python train.py --norm_position="pre" --optimizer="adamw" --magnitude_pruning=0.7 --epochs=149.4
Rows from block 8 of a small sound classifier, named by matrix and row number. Rows with one number belong to one neuron. Each number is 500 + 25 x the weight over its row's rms, rounded and kept within 0 to 999. All counts start at 0. Numbers have three digits each. After the name is the row's rms in percent of the matrix's.
After each neuron's rows are labels from the 100 clips, of 14848, where the neuron reaches its highest value: "responds to" is what is common among them. Only what is clearly more common there than usual is listed. The data: acted Russian speech (Dusha). In brackets: how many of the 100, against the usual share in percent.
# fc1: MLP up (model.blocks.8.mlp.fc1.weight, 768x128), inputs 0-127
# fc2: MLP down (model.blocks.8.mlp.fc2.weight, 128x768, transposed), outputs 0-127

fc1.192 088:500500500500500574500500577500500500500500500592480408500500500500500500500500548500500500444500500500500428500500500503500533500500481500500500500555500500500500500500500500500500500500500500500500500500500500500500518500500500500599500470527500500500500500483500500500500500500500500475500500500500500500488500500500500478500500488500500500526500594500500500500500500385500500500500
fc2.192 075:500500500500500500380500392500452453500405500500500500500500483495480500500439500500500500500500554500500500516500500500500441500500500500500500500500500500500500467500500500500500500500500500500500500549500500500500500500500500500500525394500500500500500548525500500500500500500500500497460527500500500500500500500440515500500500500500500500474500474500500500500500500500500519557500
responds to: emotion: angry (46 vs 18.3)

fc1.29 029:500500500500500500500553516500500500514500590500500500500500500500500528554500500500500532500500534496455356500500500500500500500500500500500500500417475500500500500540500500403500500555500500500500500525500500500500500500500500500500500500500555500500500500500500500500500500500484467500500500459530500500500475483500500500467500523500504500500500500500500500500451500500500509524572
fc2.29 045:500500500500500500500500500500549500560500500500500425500500500561459530596483476528500500500500501506500500490500514500557525500500500500500500500523500425500500500517500500567417500500500500500500500500520500478500500500454500500460500500500500500500500500505500500450556500497560500500500500500500533476500500500466447500500461483500500500506486500443558468500500500513500500500500
responds to: emotion: positive (44 vs 18.6)

fc1.554 135:500500551513500500500438500500500500450500500500500507500464482510428500563500499500486521500426536522488500500500525492500487500546549500518500500527500500500500477439472465427500500522500500500451500500528500500433500519466500500500500500498500500500500500500500500500581485500500518500500500538500520500500500526493500500380500500500500500500500500500500500500500500500500500500500
fc2.554 112:500364500500500550534585500475547500500500500500500500500500558500500492500500500500500500500500500500500500500500500500546528500415500500434500500500500500500500456500530500500500500500500465500492500500491500405500500533500562500500500500500500500500500500500500486500448510500500424546500500500500500500500500500486500500500524500500500500500500500500500500500500500500500500500500
responds to: emotion: sad (58 vs 27.6)

fc1.424 113:525500505500500476500471500500500500500507500580500500500447500458448531500510500500545500500500500529531500500567500458500485500500500500500500483500480500500500500500500500500500500556500452442462500500500500500438443500500500500462522500500511437546500469500500500500569522524500500522500500559440500500446562500499500500500502500468474514500500542500500500500475468500500500500500
fc2.424 096:500500500420500430500500500436531500500500500500500500500578500485500500503500500500538500500466500494500500574500390500501500371500500500506500500500500500500500500500511500544500500500500500500515500500511500500500500496500500500500500500419527479500500500500500500500474507500500500504500500543500500500553500500474500500500500500454500500500516500500500500500490456500507500500502
responds to: emotion: sad (59 vs 27.6)

fc1.268 092:539500500529500500500458500500536500500483560500500500500500438500500471500500500500500453500500535500500500500565500500530500464464443500500485448500516500500547500500450500500500543500500467438500500500500500500528435500500500500500500514500500500500462500483500462550511500500500500500500500500500479500551565500500594566500500500500500500495504500500515500500514474436500500521500
fc2.268 094:500545500500539468500500500500510527500468500500500500511559500500500506500447500500500506455500502500499533500500500477500536500533518422500460500500500500517475541550500500500508494463465482506500500500534500500495522500500450500500500480500500500543489558500500500500500445500500500500538500478519507500500500500500500500407500443500500392500500500500500557500517500500550490500500
responds to: emotion: sad (63 vs 27.6)

fc1.446 106:500500500597500500500500500533500500506417500500500500500539522500462500500500525500500500500526500492452437500549500491500539483500465476500500500543500478500535500500500500500500563500497457500500500472500500500500442500500454500466500466500523503500465502500454500500500500500492500500500500500500408500500500500500500503495500500500469506500500500473491500528521500427517520577500
fc2.446 143:534500500490551518500541500460500500500498540507553484500457531500500500488508452500588526473444500480512476492500468452516500508502515500500500500484500500513465437500500541516491499500468500500500500508500479500500500572538481448509500504523483426500500500500500482487500571461500519500500500477500525500531499500458494500528500466500501500500519500500520500459500526461474500500540
responds to: emotion: sad (70 vs 27.6)

fc1.91 105:461500500500500538500500458500500500408500500500500523509543500510500526554500500500500509500500549500519500500505478500500500500432500505465500528500464500458500509453500500500496500500481462500500469486500500500500502500500500500500460437500500500482500500500500500500500500406399500512500500454500513500448492500500473500500500547500465549500467498500480500500500500500563500500500
fc2.91 088:500500500512463565500500500500535500500500455500500500500500500500484500500500500500497441500500461500549556476500500544500469500523500500521500500500500500500500500527500500452500500500532518448478500515480514455456500500528500562500500500500500500457500422500500500500500547500500500500500500500500500500500500500500500500500500500500500420471500443500500527500500475503431561592500
responds to: emotion: angry (56 vs 18.3)

fc1.641 112:447500500500500481530500500500500500500500515500500500500500500523500500500500563500500500500500547500500517500500563500496500500444500500491500500500500500455500500433444511500458500500492500500500500500500466467459578527449500485500500500480443508500500500500500500500500500500433500563500537466531500504456500500500523486500500490500459577493500459500500500500500500500500408500500
fc2.641 115:500565500542500554500500517454554500500500500548500500500500500483500500500500500500558500476500452533500570500500500500500484500494518500567500500500500500500500500500537500500500500500500498500500500468500500458500509500531500544500500540500500484500500452500500500500500599500500539487500500500464440500500500500498500500473500445500500500500500576500500500500500500500432500562500
responds to: emotion: positive (39 vs 18.6)

fc1.326 095:500500504500500500524500474500500474498488500500500500500500500498500411500500443500500500500500500447448432500500500500500538500500500570612500521500500545500500508512500496500500504553467452500500500457500480500500500500500500500500500500500500499500500500500500460500500500440451453500500470500500500500500500500500500500500500500500526543443500500515500487526553500500579488500500
fc2.326 055:475500468500500500500500500541574500559500500500500500582500500512500500486499500404515500500500529500500500511500500500500500500500500500500500500500500500500504500500500500500452500500532529500500500500500479500500500500500603500500511500500500456540500487500500500625431511500500500546500500527490500500500536500452500500500500464500503500500490500490498449500500500500500500500500
responds to: emotion: angry (55 vs 18.3)

fc1.193 096:444455500482500500500500500500500500500500500500500500500500478500500500500500443500528500500500500452468467500500524500500508508500500520500507532500500500500500546500500416500500518500500433567500555500500507500500500500500500500500496500456500450500500500508500447500500500366454444500474495500500500500500500500500500500500500500500500500515500500500500511500556500500582500530500
fc2.193 109:500464497500482500500547500500500500500542455500451562500500491500568500500489563496478500500501500500493500500500500529500500500504500500442500500500487482500500500500500500513496500500500500500500405500506501462500500500500598500500558500500500507439500498500552500500437502500442481500500500500544500500500493500500526500500500500500478500500500494542471500500589500504495500500517
responds to: emotion: angry (59 vs 18.3)

fc1.432 111:500477500500533532559507517500500500459419500500500500476553500500500500500500500500554500445500500479472478500500459485500503500500500500468524500487500568500500500496500500500500500500500469555500500500474485500500500500492500421554423422500500461554500500500500500500500500465464462500500500500500474487500500529500500534500500500500521478500500500529500473500519549508559500500500
fc2.432 116:500500500426500448500500500500500513497500500500500500529548500534591500500513500500514500500500500500502589467500500500475500471500500540461500500500446489500503552500500500500473500500500503521500500518545534500500500500536535474500500500500500442500500500500500500536418564495500455580500500500500515500488500488500500502500500491500500500500469500500481500500526500555500513459500
responds to: emotion: angry (53 vs 18.3)

fc1.459 080:500500500500500500500553500500500500405500500500500500500500500500504500531500464505500500501500500454500496513590457435500500530500500500500518500500500441500500500500453500500500535456500500500451459431500500500500500500500500480500500500500442500500500500500500500500500500419500500500500500477500500532500438549500500500500500545567500500500500500500500463504500500550500500454500
fc2.459 079:500500500500469500500505500500507545518500500500500500539559500500500500500465500500500500512500500500500500496500500473528422500500500500500500500532556500500500453500500500500508500424500500495500389462500569500500500601500500500500483500500500500500500525553512500500500500499500511500500500500500500500440493500500500539500500500500444500500542500500500533497500500465432500521500
responds to: emotion: positive (41 vs 18.6)

fc1.290 062:500500532500500500500503494500500500430500556565500500500500500500500500500500500500500500500500500500500405500500500500469500500500500452500500500500500500500500500500500500374500500500500500500500500462500500569500500500507521500500500500500500500500500500500500500500500500458500500500500500500500500500441374500500500500500500500500500500500500500500500444543500500500500500426484
fc2.290 058:500500500500500500500441548500472500500500500500500500500487516569451486500500500464500500500500500500500589480500500500500500452500500504485500500500500500369500500516500500542500500500500500475500500500500524528557500551482500500500500500549500500500500500500463500500556500494500500545500500500470496500500510503500473500500512500422500500500487500500544500473500424473500500500500
responds to: emotion: positive (41 vs 18.6)

fc1.257 111:500464491567578500500500500500500500487500500500500500500500500454500500500500500500500500500425529500500480500500500500500500500500500500500500500500448492500500500433500500500483500594500500471500500500500500495500500500500500516500500500437434572500500500500500500500500500451511500545573500500500500519481500500500476500500434501500465500500500500500500500533500500500500400500500
fc2.257 116:500500500500500500500500500500493500466500500500500500500457540500500500500500500474500500500530500527500500500500500500500491500548500500635500500500500500500476500500500500539499500500500500530500500413500500500500500500500546441500500500500500503500500500500500540500500526404548533500500500500500500500420469500500500500500500500500500500500500500500500427500500550500423500500500
responds to: emotion: positive (50 vs 18.6)

fc1.732 123:500500500500496500519500500500532500512500500500500455500500459500477500532500500500525500500500534500500500500500544500500474500457495547500575500500500554500500500500482480500500500517500508500500500500500475500500500533481500426500500500458500465560521525500500431500495528455429452500555500500500500500500502482410500487500500500500500500500500500500500448500425500500569511500500
fc2.732 131:500500475494439500469577482500530500482500490496500500532500536500500500433500469500500465500500458500513500500500500515500486500500500478500500500533500500515500500500509473500500500500500500500500500500498500500500500459547500500489497500500500500500500473500500502500470544500586500500500500500500500500500500500583416500541460506452453500500500500500500544500500500541416539500434
responds to: emotion: neutral (70 vs 35.5)

fc1.20 119:500477482500500500516500500449500519500500500500500500500500471500500500500500442498529500500500521500500500500524483500453500500500500524569500500512459500500500565500495500500508517500500436500500500500507489462456517461472500481500500500500500459530500445497500500423505500391500439503500500500500500533500500500500465596500500553500500500500500500500500482500536500500544500500500
fc2.20 090:500500500500446500500500500500500548500500443500459500500500497500500553461500499500452403508500500500500500500502546500500432500500500500500500511533500500500500500500500500500500500500557500500500383414500500500500473499500500500476500490500500500500500500488500500500500572500500500500500528500500500517401500538500500500500500500552500500499500500500500500500500500500500500500500
responds to: emotion: angry (38 vs 18.3)

fc1.489 068:500531500465500500500500540500500521413500507500500500500500500500500500500497500500500500500486500499500500500500500500500500500500500500500568500500500500500500500500500524429500500500500500500500500434560500543500500500480511500528500500500500500500500500500500500409500500420483500500500500500500500500473454588500538601500500500500500500500500500500500444543500500500500500436500
fc2.489 084:500500499500500575500500543500500531500500500479500500542528533555480500500451500426500500500500500496500569500500500500500455446500511500504500500514524500414551500500500500581482500500500500459469500500500533500549500568501500500498500500500500500500500511500500500500505500469500500541503500500500514500500501500500458500500480505457440500500460458500478500490500500500500545500463
responds to: emotion: positive (39 vs 18.6)

fc1.567 095:500413500499500500500538492500533500483562500500500500500500500500418500500500500500500500500500500463435450500500500500500500500500500515500500500500493500500500500490500500401500500619500500500500500508500500500500500500500581500500500500500536500544500500500540500503500500515456500500500479444538486570500500500500500500550500500500504500500514500500500500500500500500500500500500
fc2.567 099:500500502500480500500525500500500492500500500500500406500518500497418500473500500468500500500500444452500500500500500500500551500500500500500500500488469510500500500458500500445500500500500500500500500500500500500500500534472500500423500459500500523500500500500500500524480439506539500500500500457433513480500500500533500500516466496466500500500447500500550465592500546448478500504500
responds to: emotion: positive (38 vs 18.6)

fc1.691 107:500488497500500552500500493500500500500500500500500500466500486500500486434500500502579500562500500500469500500500500500500500500500500528592500500534500500500500500500431480500477577500500427500500500500502469491411500500500500500500500500500535473528500501482500433500537500500500470500500462500500500558500500500500500500500500500528500509568526551500500500501500500500500500519500
fc2.691 076:534500500500494500500500500500500500447500500500500549500500549602500525500500502500487500500500500439500500500500500500500500500500500500500500500500500500468500500500500500500500500500500500500500500500500500500486500500500527500500500472500500519500500500500500500500500470451461500500500500500500500500500364500500500500559500531500500500500500410500500500500500500500500500369500
responds to: emotion: sad (56 vs 27.6)

fc1.221 148:494500500500500500537500500461539500500489500500500458500500439500465478500500505500535500554509500500500500500500541469500454524461500533500488500500500500478500500500500500500500523557500485500500500500500472500500483523500500500567409500475500480553500519500487444500500500468460500500500500500500429500500491500426500486500500500563500500485500547500458470500433500500551485500500
fc2.221 184:500500447500415500447559467500514500466500450530474493500500496500500500429500503449437500500500500500494504500500590538500500500500500504500500500500500500501500500500500437481500500500500500500500500507500523500500500427538500500476500466500500556500500476500500500492493528500565500500500475500501500500517500500548500500537497500466500507500500500490500550551500500502500500500447
responds to: emotion: neutral (62 vs 35.5)

fc1.439 096:500500486500515500500500500500547500499500546500500421500500481500500500500500500500500500500404559488408441500500500500500500484500500524500500500500500500500633500500500500500474564500500500500519500487500489500502500500500500500500500500500561500500500524473500435500500500500500476500500486500500530500500500500500500500500500535500500500430527500500500500500500489500500542500500
fc2.439 084:500500412500500500500500500500585500411500500500500500500500500519500500500488429500588500500500500440459500500500500500500555500500500500500500500500500500500500500500500500500500500500500500500571500500500555500500500500500500500466500500500542439500500500500500500407500500500500500500500439438500455500500500529500500500500500493500500500500500500500500542500500501500500500500500
responds to: emotion: positive (41 vs 18.6)

fc1.58 099:500450500500500500500500500500530500500500558500500436497500500530500500434500454500488500500402500500429470500500500517500500422500500500500500500500500499523621500500500500500500500500500500500500525500458500523521500494389479500500500500500530500470550500500500485500500498500500453486485500500500500500500500500500500500500500500500508500500500500500500500500500500500500537500500
fc2.58 123:500512500515500500532500500500508500500500500563500500500500453500488482500500500502529500500500500434500500455500500500500538500500574500500455500578525500500478593439533500500500500500500500500500500500500500549427558500500500500500500500500500497500500500428456500500529478500493500489500500409493500500500500500500500500500500453500500450500500500500500522500500522500500479517522
responds to: emotion: positive (52 vs 18.6)