config.toml
gain_aug_db = 6
input = "log_mel"
num_classes = 4
weight_decay = 0.1
Rows from block 2 of a small sound classifier, named by matrix and row number. Rows with one number belong to one neuron. Each number is 200 + 40 x the weight over its row's rms, rounded and kept within 0 to 999. All counts start at 0.
After each neuron's rows are labels from the 100 clips, of 14848, where the neuron reaches its highest value: "responds to" is what is common among them. Only what is clearly more common there than usual is listed. The data: acted Russian speech (Dusha).
# fc1: MLP up (model.blocks.2.mlp.fc1.weight, 768x128), inputs 0-127
# fc2: MLP down (model.blocks.2.mlp.fc2.weight, 128x768, transposed), outputs 0-127

fc1.715,244,278,329,200,263,282,200,200,312,200,200,200,200,200,205,288,200,261,132,200,209,200,200,200,200,200,200,87,200,200,200,200,128,200,200,200,200,191,200,98,200,200,200,268,200,153,266,254,157,220,200,226,200,200,82,200,200,200,183,200,200,200,200,200,336,200,200,144,200,200,218,200,200,200,231,200,200,200,200,200,200,192,186,231,183,200,200,200,200,200,247,200,198,200,218,170,200,200,214,317,200,200,272,83,189,200,200,200,200,200,186,177,210,200,200,200,200,200,200,128,200,200,200,132,200,200,101,200
fc2.715,272,200,236,200,200,200,200,248,126,200,136,196,200,200,284,200,228,200,200,294,62,200,200,215,190,259,200,200,200,200,128,200,200,200,200,200,200,261,155,200,254,200,200,200,200,200,200,200,127,200,199,200,200,80,206,200,200,241,200,200,200,200,189,200,144,162,200,200,200,200,200,200,219,83,191,200,200,200,200,257,200,42,200,200,200,200,200,200,200,200,238,200,152,200,200,200,200,200,271,200,200,200,200,200,200,290,237,341,200,200,200,192,200,199,200,122,201,200,318,200,200,200,200,142,145,200,200,200
responds to: emotion: sad

fc1.517,280,200,200,339,200,200,200,200,200,200,302,200,125,200,250,200,304,200,126,200,130,200,200,200,200,200,200,200,200,200,183,200,200,200,200,200,200,295,200,200,200,269,96,200,200,199,200,200,200,200,200,200,200,200,200,85,200,200,140,200,200,200,200,50,200,200,200,148,200,256,200,200,200,200,200,200,200,256,200,159,303,200,200,206,200,200,200,200,200,200,200,200,200,200,287,134,200,270,200,200,161,200,200,109,200,200,200,200,260,200,200,200,191,200,200,200,200,200,200,200,200,284,200,74,200,173,200,200
fc2.517,200,168,223,200,200,200,200,200,183,249,200,171,213,240,200,157,200,200,200,240,200,200,200,200,200,200,200,200,303,200,139,200,200,200,200,200,200,200,138,200,200,224,334,200,200,254,200,200,200,200,200,200,196,200,200,200,142,222,200,156,200,200,200,111,200,200,200,200,200,200,200,200,200,200,200,200,200,122,200,200,200,200,100,200,200,179,200,335,200,200,200,243,200,200,200,200,200,200,342,200,200,240,309,200,200,200,200,299,200,200,406,200,200,200,132,200,200,211,200,200,111,224,200,138,200,200,161,200
responds to: emotion: sad

fc1.56,304,241,200,328,249,200,200,200,200,200,200,200,200,200,267,252,200,200,117,200,213,200,200,283,200,200,200,200,200,200,200,200,223,200,200,200,200,200,200,200,200,200,200,200,200,158,277,200,123,250,200,200,200,200,200,175,200,200,169,200,200,200,200,144,240,159,119,200,200,200,200,200,200,200,200,200,200,362,200,200,326,200,200,200,166,200,200,200,124,200,286,211,220,228,305,196,200,199,279,200,200,192,200,184,311,112,200,243,200,200,200,153,56,200,200,200,209,200,200,200,200,200,200,161,200,200,200,200
fc2.56,200,278,200,200,215,200,200,273,200,175,151,200,200,240,114,200,242,200,367,269,200,200,200,200,200,200,288,200,243,153,97,200,200,200,200,200,200,200,172,200,200,200,200,200,200,249,200,200,91,200,200,200,200,200,141,200,200,209,200,200,229,200,200,134,200,200,200,200,200,200,200,200,103,200,200,200,200,200,200,200,169,200,200,200,200,200,230,200,200,285,200,254,200,200,200,200,200,200,288,200,200,200,184,200,178,200,200,200,120,200,200,200,200,147,200,200,157,101,200,133,29,249,200,211,200,200,84,200
responds to: emotion: sad

fc1.460,278,325,306,355,238,200,200,200,200,200,200,200,200,200,264,200,250,96,200,200,200,200,99,200,200,200,280,180,200,200,200,262,150,200,200,200,200,236,230,64,200,200,200,200,150,200,163,200,161,230,239,200,287,200,60,200,200,212,124,171,178,200,200,165,200,200,200,200,200,245,200,200,200,200,200,200,200,200,239,207,200,200,200,200,179,200,200,119,91,200,200,200,252,200,279,200,200,174,200,175,200,228,200,152,224,200,200,200,200,200,200,145,152,200,200,200,200,188,200,200,200,200,200,200,200,200,200,200
fc2.460,187,301,200,186,219,200,200,200,200,200,101,200,200,200,110,200,203,200,270,200,200,211,264,200,200,225,200,298,230,200,131,200,200,200,200,200,200,280,285,200,200,148,200,352,161,200,200,188,135,200,200,200,200,184,200,200,200,184,200,200,200,369,215,154,200,200,200,200,200,200,200,200,200,200,200,200,82,200,200,200,200,200,200,200,200,200,284,200,200,200,200,179,200,200,211,200,200,200,200,200,200,200,370,89,205,200,200,163,200,200,200,200,242,200,200,200,200,200,156,200,200,236,200,130,200,210,200,200
responds to: emotion: sad

fc1.733,200,200,200,200,200,200,177,213,200,200,217,200,200,200,200,200,216,200,200,200,218,200,200,120,200,200,344,200,281,200,200,200,200,125,153,97,200,200,200,200,200,229,200,200,200,108,200,267,200,200,95,200,200,200,200,200,200,200,198,200,200,200,200,200,200,200,200,0,200,200,137,200,200,200,325,200,200,200,200,176,200,200,96,200,200,200,200,200,200,200,200,200,200,200,200,253,200,200,200,246,132,200,200,27,313,200,200,200,200,200,200,200,204,200,200,200,156,200,200,200,200,200,200,200,223,200,200,200
fc2.733,200,200,200,174,200,177,311,200,200,271,200,200,200,200,200,180,200,200,200,200,200,200,200,200,243,223,200,200,174,200,141,200,200,200,200,200,200,200,200,200,250,357,200,200,200,200,200,149,200,200,258,200,200,200,208,200,200,200,200,140,200,200,200,162,200,77,200,200,91,200,166,216,86,200,200,246,200,200,200,200,200,200,222,307,181,200,205,200,200,200,230,196,200,200,200,200,200,200,200,200,199,160,200,200,200,200,200,200,200,200,253,149,200,200,312,200,200,171,200,200,289,324,200,200,393,200,142,200
responds to: emotion: angry

fc1.194,264,251,200,297,301,200,200,135,200,200,200,200,200,200,291,227,200,167,200,200,200,200,115,200,200,200,200,169,200,200,200,200,200,200,200,200,200,240,200,200,200,200,200,200,162,200,259,200,123,317,262,200,200,208,200,200,115,244,82,200,257,200,215,107,200,200,218,156,200,200,200,156,200,200,200,200,200,200,267,200,200,152,200,200,175,200,200,200,200,200,259,200,200,200,290,200,200,200,200,200,200,200,200,9,200,161,200,260,200,200,200,200,110,249,200,281,200,200,200,200,200,200,200,106,182,200,200,200
fc2.194,208,200,200,154,200,200,227,207,200,200,32,200,200,200,102,200,235,302,200,160,200,200,281,200,200,200,200,282,200,200,69,200,98,204,200,200,200,286,259,200,200,200,200,200,180,200,200,200,69,200,200,200,200,215,261,200,200,248,200,200,200,192,162,151,200,248,200,200,200,200,200,200,200,200,200,200,132,182,200,142,132,236,200,200,200,282,183,200,200,200,200,200,200,200,142,200,200,200,200,261,304,250,242,200,252,200,267,235,200,200,188,200,260,200,200,200,200,200,200,200,200,316,200,200,200,200,200,200
responds to: emotion: sad

fc1.198,200,200,242,200,200,164,13,200,200,200,200,320,200,200,200,200,200,200,200,260,139,200,200,200,282,200,217,261,200,200,200,135,200,107,200,165,93,200,200,200,200,236,186,200,200,200,200,200,200,236,200,200,200,200,227,200,200,200,200,200,200,164,200,200,200,281,200,200,200,278,236,200,200,151,195,122,267,200,200,200,200,200,200,200,194,200,196,200,200,175,172,200,200,144,200,200,200,200,164,200,200,200,200,200,335,200,200,200,94,252,200,200,200,196,200,200,240,222,251,72,213,200,200,200,200,200,200,333
fc2.198,149,200,187,200,200,200,260,165,200,200,200,200,200,172,170,200,144,200,200,200,200,200,200,122,200,200,200,200,268,214,200,200,200,200,200,200,253,164,262,337,200,200,200,200,197,314,200,200,252,200,220,242,200,299,260,200,24,160,200,200,236,139,272,180,200,200,200,200,200,200,200,200,200,200,200,200,200,200,200,200,234,200,205,200,269,263,200,200,200,200,141,280,61,50,177,200,200,200,200,200,200,200,200,200,200,200,200,200,185,266,200,200,200,200,200,200,200,200,200,200,200,200,200,300,263,200,200,200
responds to: emotion: angry

fc1.546,200,200,200,200,265,295,200,274,218,200,255,200,200,200,200,200,200,200,200,151,200,237,200,245,200,200,200,244,294,200,200,200,200,181,200,112,157,200,188,200,200,173,200,200,200,0,200,195,162,200,200,200,200,132,166,200,200,200,200,200,200,140,193,200,235,200,200,109,200,200,83,200,200,200,313,200,200,292,139,200,200,200,117,200,200,200,200,200,113,175,200,200,200,200,200,219,200,200,200,200,200,200,216,67,200,222,200,200,200,200,200,200,200,200,200,260,200,200,200,200,200,200,276,113,200,200,200,171
fc2.546,194,200,200,200,200,200,325,200,200,200,200,166,216,200,200,211,200,106,274,200,200,200,200,200,200,249,200,200,213,200,129,200,200,200,76,162,200,200,200,287,244,269,200,200,200,200,200,200,200,200,200,200,84,213,200,200,200,200,113,200,225,183,200,156,93,200,134,200,98,200,200,200,200,200,200,316,200,200,200,200,200,116,203,214,222,200,110,200,200,200,223,171,200,70,200,152,200,200,200,200,200,189,200,200,200,185,200,200,170,224,200,200,200,198,226,211,200,200,287,200,200,306,200,200,314,200,200,200
responds to: emotion: angry

fc1.612,200,200,200,200,295,329,200,200,260,91,284,200,200,200,229,200,235,200,200,227,200,244,200,197,200,200,200,212,302,200,200,200,200,132,200,88,200,200,200,200,200,215,200,200,200,66,200,200,126,200,200,200,200,200,171,200,200,200,154,200,200,200,200,200,263,242,273,93,200,200,200,200,200,200,323,200,200,200,200,200,207,200,200,329,200,187,273,200,103,171,200,200,200,200,200,167,200,200,194,200,200,200,200,46,200,200,200,200,200,200,200,200,200,200,200,200,200,188,200,200,200,200,200,150,200,200,200,200
fc2.612,202,200,200,200,200,200,269,219,19,200,200,200,200,200,200,200,200,200,195,200,200,200,200,200,228,200,200,200,251,200,200,276,239,200,200,200,200,200,200,303,293,304,200,261,200,244,200,200,200,200,200,200,200,200,314,200,200,200,200,200,208,177,200,200,200,200,218,200,200,200,200,200,200,200,306,200,200,200,200,200,200,108,211,203,210,200,200,200,200,200,200,168,200,69,200,200,200,213,200,168,200,200,200,200,200,245,200,248,194,224,200,200,200,218,200,261,200,200,339,200,200,298,200,219,357,200,200,266
responds to: emotion: angry

fc1.334,200,200,200,200,210,200,200,243,200,232,266,200,179,200,200,200,346,165,251,351,200,256,200,200,75,200,200,200,200,268,200,200,200,200,200,200,129,200,200,200,297,200,200,200,160,200,200,179,200,230,200,257,200,200,200,200,157,200,200,198,200,200,200,200,200,204,117,249,168,200,200,200,200,200,301,203,200,200,268,200,154,200,200,200,200,194,200,200,200,200,163,200,200,23,200,244,121,279,141,200,200,179,200,200,200,200,200,229,200,200,200,211,200,260,200,200,200,110,200,98,200,200,200,180,200,200,200,233
fc2.334,211,200,200,200,200,200,176,135,200,200,200,276,200,200,200,246,200,200,200,200,200,200,200,200,114,200,72,200,141,200,200,200,167,200,157,200,287,200,200,206,200,200,236,326,237,200,200,65,200,200,200,200,200,246,200,200,200,200,200,226,140,200,200,200,186,200,155,200,200,200,200,200,200,200,200,200,163,200,200,200,151,200,260,200,200,200,200,254,200,243,170,200,200,169,200,200,200,200,200,200,306,200,200,141,200,200,200,200,122,200,200,200,179,200,200,396,147,169,319,200,200,237,200,200,120,200,104,211
responds to: emotion: positive

fc1.301,200,200,200,266,313,289,200,256,280,121,173,200,242,200,200,200,200,158,200,175,200,323,200,221,200,260,200,149,236,200,127,200,200,230,200,105,173,200,200,200,200,200,200,200,200,200,200,230,200,200,200,200,200,77,200,200,209,200,148,200,200,200,200,116,200,207,200,159,200,200,181,200,200,200,200,298,200,343,200,200,200,200,184,200,200,200,200,200,120,200,200,200,200,200,296,200,236,200,200,219,200,200,348,183,147,200,200,200,200,200,262,200,200,200,167,200,200,200,200,200,91,200,243,168,200,200,200,200
fc2.301,200,200,200,200,206,7,379,200,200,44,253,200,200,200,200,200,200,189,200,302,200,211,200,200,200,187,200,200,253,200,200,200,200,200,109,175,200,200,200,312,359,191,200,94,182,200,187,200,200,200,200,200,200,200,200,200,158,200,200,200,223,125,200,200,200,200,200,225,118,200,200,200,200,200,200,200,200,200,200,157,200,144,165,200,200,220,200,200,200,200,200,231,200,200,200,200,200,200,200,200,260,200,200,200,228,200,200,200,200,200,200,200,200,218,200,161,207,270,200,200,216,220,165,200,200,200,200,200
responds to: emotion: angry

fc1.735,200,229,231,200,200,200,107,200,200,200,97,200,200,200,234,358,200,200,200,200,200,200,200,253,200,200,200,200,200,200,239,200,175,169,200,200,200,200,200,200,84,200,200,200,200,221,200,200,233,199,104,200,167,200,200,200,193,257,75,200,148,234,166,200,182,200,200,200,200,200,200,200,269,59,304,200,200,200,200,200,200,200,200,200,200,201,79,200,200,208,200,200,200,200,221,200,200,200,200,200,200,200,200,138,221,200,200,196,200,200,200,112,200,200,200,200,181,200,251,112,200,200,200,55,200,200,200,289
fc2.735,200,81,200,200,275,200,200,129,200,104,187,200,200,200,231,200,229,76,200,200,200,200,200,203,200,200,98,258,200,272,169,226,200,200,200,200,200,200,200,200,200,291,200,200,267,200,284,200,200,200,262,177,200,140,200,200,200,200,200,243,177,200,200,202,208,200,200,102,200,274,200,200,242,172,200,200,200,241,185,285,140,200,200,200,235,200,240,200,200,210,194,200,200,132,200,200,163,200,200,146,200,200,200,200,200,200,306,201,52,200,200,200,200,105,114,200,200,200,274,270,200,200,200,200,200,200,200,200
responds to: emotion: positive